{"model": "autoregressive pixel model", "arch": "transformer_decoder", "fused_qkv": true, "init": "kaiming_normal", "optimizer": "muon", "grad_clip": 1.0, "epochs": 3.5}
Rows from block 4, named by matrix and row number. Rows with one number belong to one attention dimension. Each number is 500 + 50 x the weight over the matrix's rms, rounded and kept within 0 to 999. All counts start at 0. Numbers have three digits each.
# v: attention query, key and value (stacked) (model.blocks.4.attn.qkv.weight, 960x320, the v third), inputs 0-106
# proj: attention output (model.blocks.4.attn.proj.weight, 320x320, transposed), outputs 0-106
v.72:473491525453609552424545541552512490354498454561438463390483439427622501493570524574510471441440378587442516524499466507457439566523557507466449571580488399548462564417525567496426535502498540462404475480503575561539622538481492504455582487450508519541537567441528546501500374477507469533509441549526507566545565470548595
proj.72:467488528490397459482475447499470577604577511519582438536469547566364466543579542484604583541519470481510477547444497525469606483519497513449559556494535492498473395584562390389575438527493436455492550499486520421492455473483490451527400448677610589406473400465420571465490528497445442452471495396510467445504379489434511
v.73:469483379470543432464445518473504468522577510604467506522538492561433573550483464375473476471506593501463522511510480504470564536427465531462427589551544503567478522514530425517419535506515474470476502473513374503529467596510542487471465413484487542511534520590507460423535458561491507514451464519547407520408598595408494
proj.73:483475523552414529558432437441604443536473433499574508454466460492514479526479462516427507501569505476511572415583365649588454473601529510490569368436513450514559495429447505404562430538442533595497486497478460496488511432535641453523458505539524455510462469433468431555556515505546627465488496527389507493576419504585558
v.74:458479585496612553456463509607498575437526459541510529418541458421541507413582604456505472470488396457519512510499551508517541547467404526495500536579484435513493482503438575493509511451527475393433547478540489523446466568499535477533503517543464536528542479383511559466506510453475541499495514428526511447469555531530555
proj.74:466515520519532543463504504525475606526485545494477392567478560575440474506445447574519541482469496544478429555530474485491518530549617486497449441455427490523529464475528479468553514565496531529496449557477483518441518571523495570606511492518519475543518417460516467520466485527414468532450501540523494526545446423415495
v.75:546521487537473517475491495501460465493507485524574493467434474576477485498529395488523458539384571540546474519482509513581507475463483468524438459410497485509522469525490462562614475561579446514512577471482541525449416553505431480551488428479493521517505462553564514521525464465491533445542491497456515472541543549489489
proj.75:448522480536530500621466472449577543555456427525443467517531487440572504519500634567502535496588493540467544511586548425423538429435568517485580536587489514520477505517446549430502607428455495499481430473444513490511505469477571502369524459498489425448477581527480479449554510505487538526433457481515425497483459516508465
v.76:432575463467499466449543429603464551493531498465510463460459440567508594570528610460564480425430443499460501564461499537531481473495492513481505400494553479482511479499481435503533473494575463560435514569504406517570547453513534520535479501435490513551413455450512488510500427479533514523488412508577530485457528500543497
proj.76:393564465516546505514468607498559544502428437487497527443491529427415426546465417581501618574499514416534507527511424452409570480553460426479419601497497513500472493512556536445497512444479575488508478453520510512340581512581497533419535510601533486454536528490528445516490489500496487493499577445501423480545501425449535
v.77:394472515488628564531514457582568582509532578591519512486568520525504565603559587478496419501522569445498509510559414488517467414544482499528523438590550530457465610476483560457473453535571444491438441548421430466490480449495515474497581577469466584589462589381488622496412413402435523472492516437429407534530524532517540
proj.77:537509504503433499535587563465502470513494515493417484369527475554452465469517434494515570547384474454526512486488447534512567550425425503452485531376545531465542429477564419528600562442441674541515528553473508548532454535583370555410409493459516447396490419528512398521514446501504582533522499462519516480496385407473587
v.78:598608582415430517546562503503472462566473563595535526473476507592543443444506398452516480483537496581426608529468515609536512421455537464471543479540465534595520490488425444512481569519477571538486476574513486600439467480591585505548561525472507455562524393494537526477534478539531513404585446490374456573434526407443564
proj.78:454479442527447507501430518472501423423423472481463532434495442445402583559522570536439432554477482550448455480616512429482484504534496527513499522472485488547530630511586517515508491533558472498471616473420504461517452402460430557584467483518537488381474619560544555487531517481511476571442534499648601426532451642542514
v.79:530481516428466632503462555462512488507605529482451541515400566498481445513512503461579515509491500424461460449576498487441504507584510476426464483524542493452547524506545490586563544406464527496538444468452444489588517440518544499495547514413509513506504442493526517519651501589527586501478524393565529463530453507489466
proj.79:432484440514563457386534501507461448463492529466564568521491488464491542454455484451432531494480514625548485516371465536462464532516493586565478511523520546488528454538544462470412522531608527498533555530566489502413547571459528514486443577623517418472509480496469541509575477517519414470518446598527427545483488435496432
v.80:523565496493475550472469421469520528536568578562520582491466422541491475409446463477521625446467595498448497490494508515450544531432592523553466538483537470495573571470517466547414547565580598550577510475525521530541430462499578582545488529479467534491533539591504580478527455579457466487528425541365672462524427464393585
proj.80:406543549524567363509531453455483458495464460515530496551477513457520497580527438454474460596591482589485644532376388585441397550547428567551474458615496493459541451507506500487542422352519488514479584516515469523470578440502513529443457479604635554447474442512438508489495476481492452400518467530541396483542539537597536
v.81:430510584451482472471568528514523431512451445492536407516461558614472481493429487533535590363507448457525599624443485462573497544479482426529483534491549536514542476510502536502534518538408475545457523530501598453524486533467465518604501528551476478521493558489485450538434528505481530554521506574488468494444472467539524
proj.81:522486468490469485544541535502511579506452557506503521453514499431542512524573566524544482533445472481421463519461546523493512359525476457463493385484506460498404599469523530459387444521550462394490470496527518507523533440521490530404513528399535514505509422485553454483460521527576485427491460577545509529499551465445485
v.82:562418403487447471538461466429520399434547458437544547498501541437559438442480467524482498381456526498578550521541518474518562549532600457506423534501490453496515616487445530572457455536548488431589459477536511408555478439488543445444483424476559517355483456574502517584475476457497468536517602496470427532526514496384420
proj.82:495541606474528446554505459538462454599436549525481448493517488478526524553425557478541456487550516491460542461573453580566411388441431556498591405456490447444482507562552476420495534476361528522487524541515509495520510484530505476452485526431464477552541567469485422479498555480537543446534507553412513507419464507558550
v.83:511530544463415473523526547441474477521498426453491503551508487552474485432548487474395496593497437568445573454443472477434458551448546581448392572467430464441536487543512414504554472470525568539463473481522572484500515428443490588603633523482518447500498529509625469515570555666619433501584433413469518558518478487524575
proj.83:605440412425432485470558516532480542516531478470490511493448446544545569570527523529554465415595522486555465544546564536527560457469460408547603469549541571516397571458479535538552529644527453437467563474533510520542441469501500455511452525560504555445518485480489530512518511494423420458437428520576490557459458508524457
v.84:514539390538367588566500553488482398567463542348530568562463517495483497531468521581397552429580556550508434520440499426475565460554514444495521528476493504471524552517525598483554549535429501464563525464550501389465585567490515453587511454437527509469419395466475476424558506584523453463549478514535500510518521564446528
proj.84:533506573481571491447465561531551528544554449448472452495528465492567439428454503492568405551514521471505515450481492507512539423464428503488430414491469543447485552564491370511452568577555432486485446547456526493405528474528476519441478492505486485568621578529478509459536460497427468561505474525517541480427548423499385
v.85:582497478471514518467467557547517559556507573498456451498387487452547536610412541495594411548503515564543463483502544564531500484487535403506530407472541522519579467625580473454496538504569474538577408580413452420506559564453565422521462566483508434512546438440472471421501481620610591408532503513530505508507493593528491
proj.85:550469413593477477413451515489522471440438359534513526504559569500423479425579502485407546559444499478446495527489424403500515522533478535392457622460508611469580554456507481553473497511553518475501558410574561453499611439559355590506517434625575571532497479545437527444623501503398347575539417381620489544464534460527492
v.86:457435440579448483502548510426468417494556532380482515528456470485392488445418362563456505477548523438516419507561586500398451576507524546515415499489507530454506530466454518473580544430487486440501535467583552553545567522425546533502499525510585502464371445395535512400598525556507571514514558495516518461542532488468467
proj.86:497549536487587632435423490562497562533528460489608450561471479470534433439569596441569522481517467541495543535426448451561546539551498396451485511511521514463479489579519437530368562564543523500492481487559510462560486512434530521559469451570412470546596491487512472483488518497430597602484506605565500474514481495480420
v.87:637448528473552516509551523562430519559547538489567503523545484536461423479463488509447528440520462528515531415496561450420472595552496496436468523517548518467461417484493453426520484525443576537586540620552528501476510506406463444513405492561453494510510444486461506498541454475516458537457454529549467512472520425502513
proj.87:543512441533488470484509589494534493504482477482505557511474420530518549529516472509560484575436520550463481597433480521504507416546440456548475429512476447487455512524471535596533425570488422416495497451433509552522499447550458516445572479488460540490505584548527543458397467534524511439564630551433595516449499540465482
v.88:540460543546596466476485527420585547471504542492541549434524499446479524553573507529495501586552585459504517505568476535593480498392473501501412535516510569411570468458477557505500440480539544526484524611544570502523530493500555507460422491493471537558531543428457544498451517522370479558447519478483573476531547580489517
proj.88:450503547461501584435583398503490375554548488493533413536490518568528460460482555458524539516393474541502527469453485547425506468613519522563479514508493431453474446510493525475570512461516508479494517421512490503536423550428391537518499514527496499519465435514418512453478522486558431475451487516498446459498505439604474
v.89:519453594518520478535579527513468432544392512494536456515508467473470478564450502492519517489497495491529508495533464537520486417425465466494534512466535581389510457581499522439540432448530483569630528590483572469445516510567440521528488505607449431481483510407516498579456727382475517608598519534451520427526401493583557
proj.89:484518370510495425477492569443501625523577587506436492472528532562513487441546509521486482599481487455442413485368596437510459503536538489663532569463514515464443518494445517628443556489527610429507480530493507598560431461446442467468554521387601428572574579595518532425438497497495417464410547468510545546394628559445342
v.90:452579429435495461543520487439512427488415509373548454550486426485463508570447489439444517460580642490502580520542507512560436418430561449504532509525584551471512631507468472484470544380440501587540521440414481534546568485437510517564497465463533562445414486473463434536514477517517498462507559498453441621574511534596616
proj.90:579522554459504441470476499515446414389589475455428491437551516477571445480594489542541513542432550610403466353529456504510580471528416441495478546509490458443535542359560419571522525604508560522476529488497509444423541545500539484453535505512376467556620543536538491448597509506497558503526545531516544364389534355453349
v.91:466483430535521540494515468464515540465474446484564552416510455429520446546579482486482470539513547486468425458484518575475507464537525492384493535565514584558454529510562570468576491489425520467505463501593413480485503496453579488467505538462500556515536481448461467583469485475457514519526579553372529527532567513483437
proj.91:499555495429458541551455508486489516548568575463520445541455512530469500428439495533527494475507472537453594431570477495592545521453494539578533474410408470472455465446476455432425519498574493494501569513452497617506395485475493438501448527543503401450492498559535543526509455508463536469493531505506472424446414525522472
v.92:450506449459506565564446528442547430534451456462507560441537486471533480426418492476457468533468550487482501484534475559496386528550542480428478525555485568608471604506505585373564454533530477459433470423512473633557504546587571565520458545426539486569538475537445452401513450643517478427412458503426520519476484514510468
proj.92:439548498479457569516479480469534519410541563483530495586486517441456535517632498477513492522535495464558482460506463498480610523499445595558480526536445525518570491470498457610453451523533474434490566437525522456527495535393502444519477513542412522417473418415566532519446434519447561559537443503675425452504490469573510
v.93:486424446472523342459498452506511554575511526517553472514469490542626527407409475505548555501577476544492497438508519463529572577547536528511536426543480476532496490495494487434502535520474508524536543468579449511509495527581525431421406501505480449480492534534531519549442413460500515541434554458532446436469625433472445
proj.93:511528500556500591528506470515445468487486530517521562484452547523402478560538511537500451456468521425522521581512423519433410529484551531478466538488508410574558527539486543545491437449466429481501474520428486482504497465473523506445508559478546519514456440478464474518473479528520460475502402537404477497541425585560485
v.94:356569476462544564569473446442340550590557482600475548519505491454550464503518447413505511513497468498472442504540467536513485569450479461535457506567456523622480515475483472587476436520658478367516628552539420539468472484606567514591528476495432438452493505467540573515562469503514502608505539554478456559489394457475487
proj.94:508515450578540424490461625499598488417479520526422532532496515557432536389499468633401508528554487519546455489464527504420465490524513566453511534521523505514499447386462441441509544454323504581494476543537507560350591522464556546524470531492481540477459501534457503474512523495508582465496598496488600425500521489511491
v.95:586464518483397535519480527504582562407469398497607494511502503518524495483498519582496504512606409417524462431502533501588440490427551454494518545523436474528601530443551463416459422508465487492502479402545478467546446407486569455470541525498556560487486484582401524483610362629433502390504424445372503566581479453388469
proj.95:523510492443503535533490448574422431526487604495498612449456557482550511528562470449588466466411539593492559517573453629495567533540495544399465462493500473555444545544503501530491441430529491492483503489435492505560502523585506557473400553493524489512521452436587499505453452512469446531479479538561497435499457541723601
v.96:477516455456495558635396556457489554574555592438445499498501489456493534416467499510558587440488491532513482637571460480476561465554509579487543639427540398411520594489428592491463465486532560473532408531491582571456477508462523498483384434440422456523332508533491461475538527529438517574555429536459638517539506579453488
proj.96:475535551492583431415537426511532490464443446489563505495533458592450490509554475568485478591568495489468640495479542476517474544471479549495446510495505528481513480476505475558540531537496408559497541489493479544489506566486542441506568513536460517493580407467519515506477525514511483479444429463571378432514394479465491
v.97:509561565492424491469534505524486540492523442491543427509497485556590543545475519462540528440497518502461492491517448500537532523497487524458491425493505491504469403411576433552492482488478514499461497471480495468464457515506511476518520471485436485443517554418497436518520464524471463482553557470473481446513554444490457
proj.97:511416467558561516590448495490506465466461542463527527474468464447443434534558453469463475482494497457534406549533590463532431472509527471498483578620467513534523448561504496443490549489539532548484508515571515424506465490534500428421491470529568516576482472577553576533503474530525488496485529541460440500514494556465539
v.98:458626515534513521389495387610502505514553446515541524557454499481604436382393581533505488469593509481467478483516566444439454525475467483503415427560588520527525511561442486502487452545481445489453494528531481469504540445516512549562532577468546489423590385489462470501475527516565540529522586547590379619505485490556476
proj.98:529449497502475541531454555418430484511523563527441499514517510480466650534450534398492450491449498568597457392440424586555574397581452505524579478457398509476442575466507468525506415483468474494467444513496520533464496576522465500554493498474473507522483611514524537524445476496484441533548516447460520487450450510501484
v.99:563511529492590472475494456545422584569467533500550473440505568420466487522409472451554625527470545470519467539525538507513553460469483474439363517351522484487504434452445471431566466470499514555454493467554483599483488455519527540457483542420455469452466524425573487520551481542439484513487482546498473560516483490481491
proj.99:498468510522442488456505533460623464445500535483416535549472477554509487462596573577451466563530464440635479504560443454501481527553456437594586573592452521520500543530494581577429492502454499444494472453476513484423488595419510537582474486470543442577496478529440548511542472486557503506528538453481458520488492489529433
v.100:614539425454467515555525502551452459443551501501495597535461571520555462542545387515561399560586493584406632446453518434497497529517493585643498471529529480482628457432519541444467498513605547502483525463493503562469516476527580458524578548524501560536526422491580535473512502463519521416450577372637372350438436463417547
proj.100:440465421516506576483512499535411564544486412529488404449492403540464625483474567518406628456446467497558521512480486527508467432519538440418399521519473515485399484537515438439549487540465543442508544473479486454469516400495467583544506520453486499408534591530483529464479540507522449504499500524419601569524503552477401