A small autoregressive pixel model, trained from scratch.
Training: muon at rate 0.011, 4500 steps.
Data: trained on crops of objects in photos (Visual Genome), 61751 training examples, 3.5 epochs.
Rows from block 5, named by matrix and row number. Rows with one number belong to one attention dimension. Each number is 128 + 32 x the weight over the matrix's rms, rounded and kept within 0 to 255. All counts start at 0. Numbers have three digits each.
# v: attention query, key and value (stacked) (model.blocks.5.attn.qkv.weight, 960x320, the v third), inputs 107-213
# proj: attention output (model.blocks.5.attn.proj.weight, 320x320, transposed), outputs 107-213
v.161:129062107144076089115133186151123139133064089130085114146099076089075140069173095104092148139137164053095163162108103142114128159157143109081141134170108132147113202136105124099165115131099146175096117139146181137116133132106133156136145135134092193142110100147129102118137152125193116037139093118126148090146102106156144
v.162:164118119141116197121098153162117115136080171121148143086153098082127145150172131119219127113114136161116093150118104159181071161144176149099167123170183110105094155118137116127088046154160149155076149093138185120105129119142160123123144155129121124107162155115125133133115159110103147128122141133149145138137136123117115
v.163:162127100118123112142095114120134114164156101109158126132113089104106117105116156105130109130124127126092107160188098094123095122124107149142113153132062122171114175122135144083176113135124137076081153161091114092150127139090069092129102088128101155147091183136161144135148129157168109158139132129103086145142125155060117
v.164:136146125104139118113125152150134127137151087090093104076087083141147150133139138129099091124103107101112122087130164154107155126068098130064126140164129119139119143127133142143133150122116100207107132142174116123140143147148054091127093188120106110105151077106094097184172090103175151102119087107109103135092125146145091
v.165:100150157121121102142071114100138142094111147120124167144083105123108150118151136150170185172077170158098133070122139115154146100149105164098126164143125144161082123103101127165092120141178128085075164109149162108159129155166173150102139142155141123165108102151085142045148161149053150093121051112088167109111144120114162
v.166:182120120116161108133117142135130120145105092174129095164164130109136142184118137115062075126147119128152154138178116200126097170129095166148128190106156104071124107130106118110107165076167095177121188129109131100138054162113109149161138107118152126142155177141127133120098157120145168136136095180160107127113109184107105
v.167:086086121100117125153120163147097102083127099084121135149106129148120108120110183100140106149143111107082131155120140077099078118114064173139143150134072154211062201140120100146143111147102144160145167084150149122136167106148099131162140131052097131076098101132147133133140132102102123084154149074111035116156143149115180
v.168:119151153114150135123167109149095121136093137083109115162176152102108103138245161150199103121147148117115102117165153104114102182088156042151145128109158137096110120105087099097074112193140072144103179124162102129113154141161140146130152090160175137080156057121085100136109074122130128150134124112139076132129123148065115
v.169:158085160088160118084158117111117132110148104102099137141110175100112147105089203117106176108164131139102086044112197176178105087148092176136133182115105140156121121143124173190132074126122191114139141113119135133139141122124148153104118132153130132153132082146094104100121107101117170119186083160060173115138137119141193
v.170:100146134108144079078078189130140119118095103078097115201080114171155150090152142135103139119111107156153097106143109155165091115146095149167098120080103133166157139119130109158157090105150128126124137106129119090076138140111136120076122133145136112100116189183114131136108157135079093106154180111155080113217212111070132
v.171:136138160136108163143143135149130144101151113123187142102145098119129091096101069160137117155135131101133177125133117137125138154081145140121158163131107138154107150124084105180145159111118118107100091146126169121083136136087094080149142183134138154131101153129107123153128107174192139116105118172107144108102121061141118
v.172:136127131090146157091094137111165123135142136133140086130043175170143163117118147133122148101108110139108116099110104155161111145164083113139132114132165128121129173146102140102057117079159139144176130127122145131112115104136133108130106153159108108153068126142148139129073109120152150131124161084122122115119131145087112
v.173:158138134171130127143151159128124128121163104130113113130163122148171052119109145152103119130109091150162113121115126151117137153060138137168162200110093080188112137151103093153079129137095195108137112099131134132120196126124131101141143159125114125122091151118158133123134083114130150133133203104077105086123081088136129
v.174:109110138119107131174143131209119123171141153172059073121144114116186144106112133137169106122137071084180107164109136121095140101139127079148139134139086108140126105111134062140114151132083107183097097161198105159113078130144147131187113116160159126046210170155165112169158141176140216161137101096143134100112100094154102
v.175:128164108091171084144195180114150105106147073162152151145132089051106101094117166100114096117090114091161132128129126142192113117100125144085148076153171154137112114124205134135151139164140130144108131161084187149096092117131137080111152134191109126172085161098117153078161194106156118068149127131150148093113134151148171
v.176:117165121087091098175099083105106159113125150102144091105083162101135130114097110091146135133157103121129083145153067100116110101163086138125123131139139164180127154120135078163123154144141121148104094135086165147128084122184185139150159143121148081151112112139088169147142200166067142144155100148224129119073130125110158
v.177:110140123176112111181165121106138094114155113158150131167112069083074155110112125128143111159132116110120149101086163131094108132107039040113187126105145134129095130126143125125074151149146098095164176135166154141162100086103086107182054135081171109090112109174088178125095104154190147116086118128152120066085181223094085
v.178:135128111149120119141131149132191133079130124111098189151137086125163128091140119114181164126112115102141101122120123193133115114134099077083165090126142073138142171088156143172098100203123141144102101068163128124137171063088102123135103162160134128131093134123070088101077111077199143126181148090139182076142169149155143
v.179:129127111157140091182146074084182136091111079134128157115097077117150158168177140095118091141123110112120092125155116155138239051099120146117125079123144167085110128132172101089142146181156112142099103118102148077115152143109152143154089155120101137199170119151102184086090202088061082105106130147084146147125205173083146
v.180:094136104192082079154160111154136146104088141094163136097150183149159129135108157159172175071106158154083135139096096097106126152113191112150162139160164102112103113123115159078046068034217081110128148100121182100123058110127151147171191109154146076078090156140155148051127133127097188142094159098129101132145135154094108
v.181:074131097167124103188116145210116161147113152130127109122138171146107116168137137102127117119146148115138142118135117160149127149165129142116131119179148090110122099125112153145096163094131101130138131139129177114135146100115154133153125161148114093117094123152136105111120120082161176107096123158149122148133147127125140
v.182:092125146091123090142158066078131131107094155127114118146162165124171160108158090152127157156118124164138084136138147071071165143073148130133164183133166107148159118081083112101102143133126169085152124103144121066165081143083147109183096165107221165128078102155094100120093136136155161095105134133140124142105084137064099
v.183:183134154118121149127089144194125134166107172134158139102136123162181112153147146135132103104148141091160097117121140146174114132098129157060114127154080144135168134116144141153192134188103153125140131190138074147120149146064134111138126151133104137139122171111128105158129102097180158115154144118087181152093109097161163
v.184:153132129126142198144123092107117112180163135130083112215151153183090153138130134154121119139132114148106144087117178168131155127130093118096129112074121177112118105181104099127113149137115079081117146134151149133142123129128085144141149108074136080154177118151165079114114101120161141110113113158115169165084130105055101
v.185:134105070093139098154128106148121142123175103106139118149122110132181126100128162135125140120144147150160143135050114086161103085060125153135125156171121161166103127112065203146121085132092176155129103141081149108089164096085101104130173150139107093170135144130152138143149109135062127082185146101138119152110125160081138
v.186:147106106104070177132104128156191103126085173094079105099190144119139147160174171081129159208176118077159051133098120147099142156100119095151189127168162098148139136099164101138135112115119199131075086091145122125095135160112149149110165134166147063111152169152131146117090153152100220103094090149151126081120118159120151
v.187:187163160121135117093161128049171110116135167118097169128123127115142095098063137125107137123144129079118173149180169163131147122122139117183115201130104156145081130103083131131057145090143122076135150098057158111104074168111096109181114147134149189124102179143101119126053107132189121107169093120095125099185119094125129
v.188:128070096120158111090117112207116141161097129157111128144069142128138170110146168109102108131156170150156192152140148154145132123181137137106128135103107113087122098169110130100170120177154108101105168074121111071107087088149069135150150104135118119063206146133172104128126143165089203171165178090105101127139166143160157
v.189:118109118093152128174085159160064137112170136112153059091138163097103156157122091117092072154105134140102106178092182100117123102155118116129113125091082120139126110156202139120171097185122121137161103156081110143130137109157114142163161067097139058146096173162221161106160100178173064097122188108152110118110095071117152
proj.161:136144089182113128170074140126181137109158194191131126105104168117085132205127107097142113220099077073163118146138172140162062082102112121156151090064175159064115093155136123153152084089070119110137093049142089188131105140152166071125135178121145053087108123103132149159120141105098179151205175142184078171118135200084085
proj.162:113105179114175082147057141160123104140133070128129128160204152113088119143070126133097166114166122130094132126083175113116143140161100129119147111088113097153149110092087119168134150097141114103189086154132137076079132145138127140179091101160125110139141141102140120149154111135174144086162144155116109083139155120181166
proj.163:111138142199150120126137127061105153073133140098127091134121157149132115175104116161141121115153150154126099088129148128126105173122146127137131089103157164049186098158137189181096123142130121195147090103143105148086147067169115131133154110099114139131113142147108119187086161139101111056148140128122137125094144088201154
proj.164:144102103163120097122096115147154150107169193183122151098115159152132101131116091127193143112137169112158151105130100122137083109171083133149113097151117180174070099110069118093142114136163119084227130154129064127119114076138189089089101101117146148143123130117125151103152177129067116186120130152150184127198134154109158
proj.165:144119064124112174142194119079127124166145091106145142089173151109146145200159115164068154090132124118133143180103121124092085123120148131120170128147118151125113136103148127100232114150069068181180094089122172148191129091103127141144139197075083084151139131141122068215136115143190123174157120164155166129102144115146107
proj.166:095200156111107154095140065126157128120168168083107125143132146121100139079147171127189149131089123119083110106128144127121156146104148112142148093089121153101124124113163078125072141116083164092124113163116109156140173142135197182062155130162135121062126112121144110152144123105145102125134073131167156162155148113157146
proj.167:187160127155158102109041114126202145152145150177102127110117123113120177098119106162180147134160147193142158054136180144162141094132170065119062117153093132082207083144119131110107116154156118102134117130134098147098116114100168052108142115167142164172121113125131170106123118128131133184062099144110221147165090115155102
proj.168:135111166099136119094111139077175121097157109154226105164178085126113062187112090140121168069129092139097144170064098118139136138143126209140163124170117092078106132130151188118105119065131133043163082133134108093133098187120090184181081122132057129149133145124128102109110206169177120183128177139158172110145156065203100
proj.169:101152115152099157139149072125135148143146141128091205119173108126140139138169088119106134195134174152205117149132117153151171125118105111111132086143191129118133110156100135088142182146110093142098129135132109118160103150129147120114152160140109119105117141129138150175122102166154090118134155174158085150165153127115087
proj.170:141115132180125122167107102070107113162087107138125072093183113092143165152144133111169183187145170153111104132117197080122076133157169150123081156174112084159140084147135101103176167132121123158143092101121194147125185147149161104126130125119173176145115108127135088132140129103196171133180104173084177130070095128200169
proj.171:151104105166138083117119162103187140149100156124109113131156165160136144095127132152133132119128147127148073181096133125155114119119109136116109068143124061093136071162146128110106134104130156160153135137121121109133113096124123144077102050149090160137133153125116147107114168065053118132129142112106077121148133174112099
proj.172:090185173164102146154122122100082105131086102107130144102207132097117060105155122120148112187153122188124129146113179115122101126143178174128144154104108084161119124110141101159171127159113114167141109153109183090111136123141170132089123108139150130054127148154114104134130112112144093119138077142113165137152099131185158
proj.173:115140109103155132096103123153168141107129152129110139131140144112090203143158138130176102130111131151104164108127111100109059066116096118104128129130183191135096076145145106118144087099133125098131104091137159093169060104118128124105110101153153140148145126135102198139157219152117167101129111167110164161133092153145142
proj.174:167147098137149118120141145108099142084133132094114124094146182109163074156111147159100197087086123109127153113165142157121087157139135163132123115142136082132131119187158114179140042106189163080167141104150116111134132139165066152103110116139091152175142136116124129076116166083079060097093163146169144097139144146106179
proj.175:128093165178115146125106105135083145151121181067104084151125134191128111087118100142120116119177125067118128114128071147041152135073121142135106170143110075138145123114123110163110166097116150155132097148137138140092138099079136131112111092152133119074148119137141104147114067142119140068136093129079051107121144144107134
proj.176:133099141175116142118168139077121070103062133100082092149159089140128142116156109147095142084092141075166149152134143102138168165144153162129159099161156068103162086156148153114191122148097139143140170188132078151160167137098095114095103121131071165081139121148120021110138092095169084077103105103114142108133194166119111
proj.177:105149117076131141100125162132187167135089126139187119059152197171148086100150069149128112060123142093146182125138162118140110074133172163111116083142091134149122100123162075096168133095127192154066073178119163119107117170143192114072173126170123147144112132110128147141137179052080108142121119087116138151166067077159106
proj.178:113129092100154061111092139065019191142091116133115181139085177110140133167169089113137084116110088126124163154104070070108080068130152163180071154115142180183098111132153183131139173084118117140169160125116166204181166131041205102123144104159178118086122117112120140109149143145082131156166163122148118155118083092087110
proj.179:105112112112098150091146185150103098154122188123137132174096105080132122132143101119142177113111199122151159176156153113136083198168114168094187174117155219192113158124089149090150131159098100150119153118106173168169149123095144147065171173117176085064132131118125063187119094101188161147151085167188110047079092093161112
proj.180:129104160024166205070194128142121104141155082178094120124166173138119170091130145084125083111114093164164158102111153110105167074160096127130136155112070118161147175119117115165118188205107126114154121117123157119160160144115160136081074180130143107136133125109135136141149199148133084161060145133122194180124087110182161
proj.181:166157141094139176119185131148197080138186116162139077174159113107150143077129149120132130136125111157154149059101138130090171126079137144106130133116147115133118118120152098145115105122115175098114132114132117154122127161117124142161162108153150154100116130128116112117161135095100096145147106096109114178155093145143136
proj.182:146120072113085182087167150112099166134132087127125188145085169134142117181128154125143104136065121125139161194151097076109078068108163117122121104158157125120127143158152124087161117145122124105086081116122117153192155101178153141048148112144123072148144120128118161140131148154146153167125103092149208155114131184165101
proj.183:072104092160128116128186163165100119131175092110056177137096137080132132137126109119111139174101132155121142132175047175104154103077083121149152153119201186143078107142068186112047122142145134103099162061150125136152117043118096155123162088104128139161129114129107172114148190150076078144150119144185087114152127163115124
proj.184:082094191065093146124117149137152118135146136120147114090114122122102106130167156128136140135107126127158088122144121076173152170128122121143130081131121146150123167107121180104116134100151191122151120107109087126094082141164165157127166157147120162128117126141162157172137140144105134160100167105179115145161125173077151
proj.185:124137183151113143103115163065139116118124120098114146146125121119124140130111106093116100111096116109110127106134114110118104146167151125136085152065124130141161098110152098105128135191163101144142133118107129109160144115128146162129099126125193144128124137135132141108118167112175139181067117154090143104133144141130128
proj.186:105112079169171166127096130145090123104162098116086115135160127136131101114085117192128062074086073154154161165132145122132101099140166130129070121084139128129120113128135176139134148112120136090213188186130071122140104063173135106107121136120090141052119123125125079154105135161151100086180147123158171149118104094092172
proj.187:130093127166110157101089096143116178124167110133105139169187125091094128103135075159160120197144173177108048124110106128172081174114075142112143114080122142012165094127177105167175136094082147134126079164140074133151121129134175165095171091104083040121151125136160102175117197126075110147145146161134124168073083119141143
proj.188:128115116157161093173127131132136125104181111157129142092121159128135160174109155093120160122092118063129107149128118150082157066152137118136104110141107138180093182111092144151133165124120152165171113113126117172129194120122141190030111190124098141167130125136137151127159068128130087111060076152164146120101121091130094
proj.189:147145153165073095115120079139120071098124142115155067190022089194150135143104182079179138106151092100174129074151101087089158145093133142094141146125130141115170128105141166163088187062150121123121165081114089122089152151101070124097074120125115189150136104146127103108158136159089166141105178096092090116078174162135097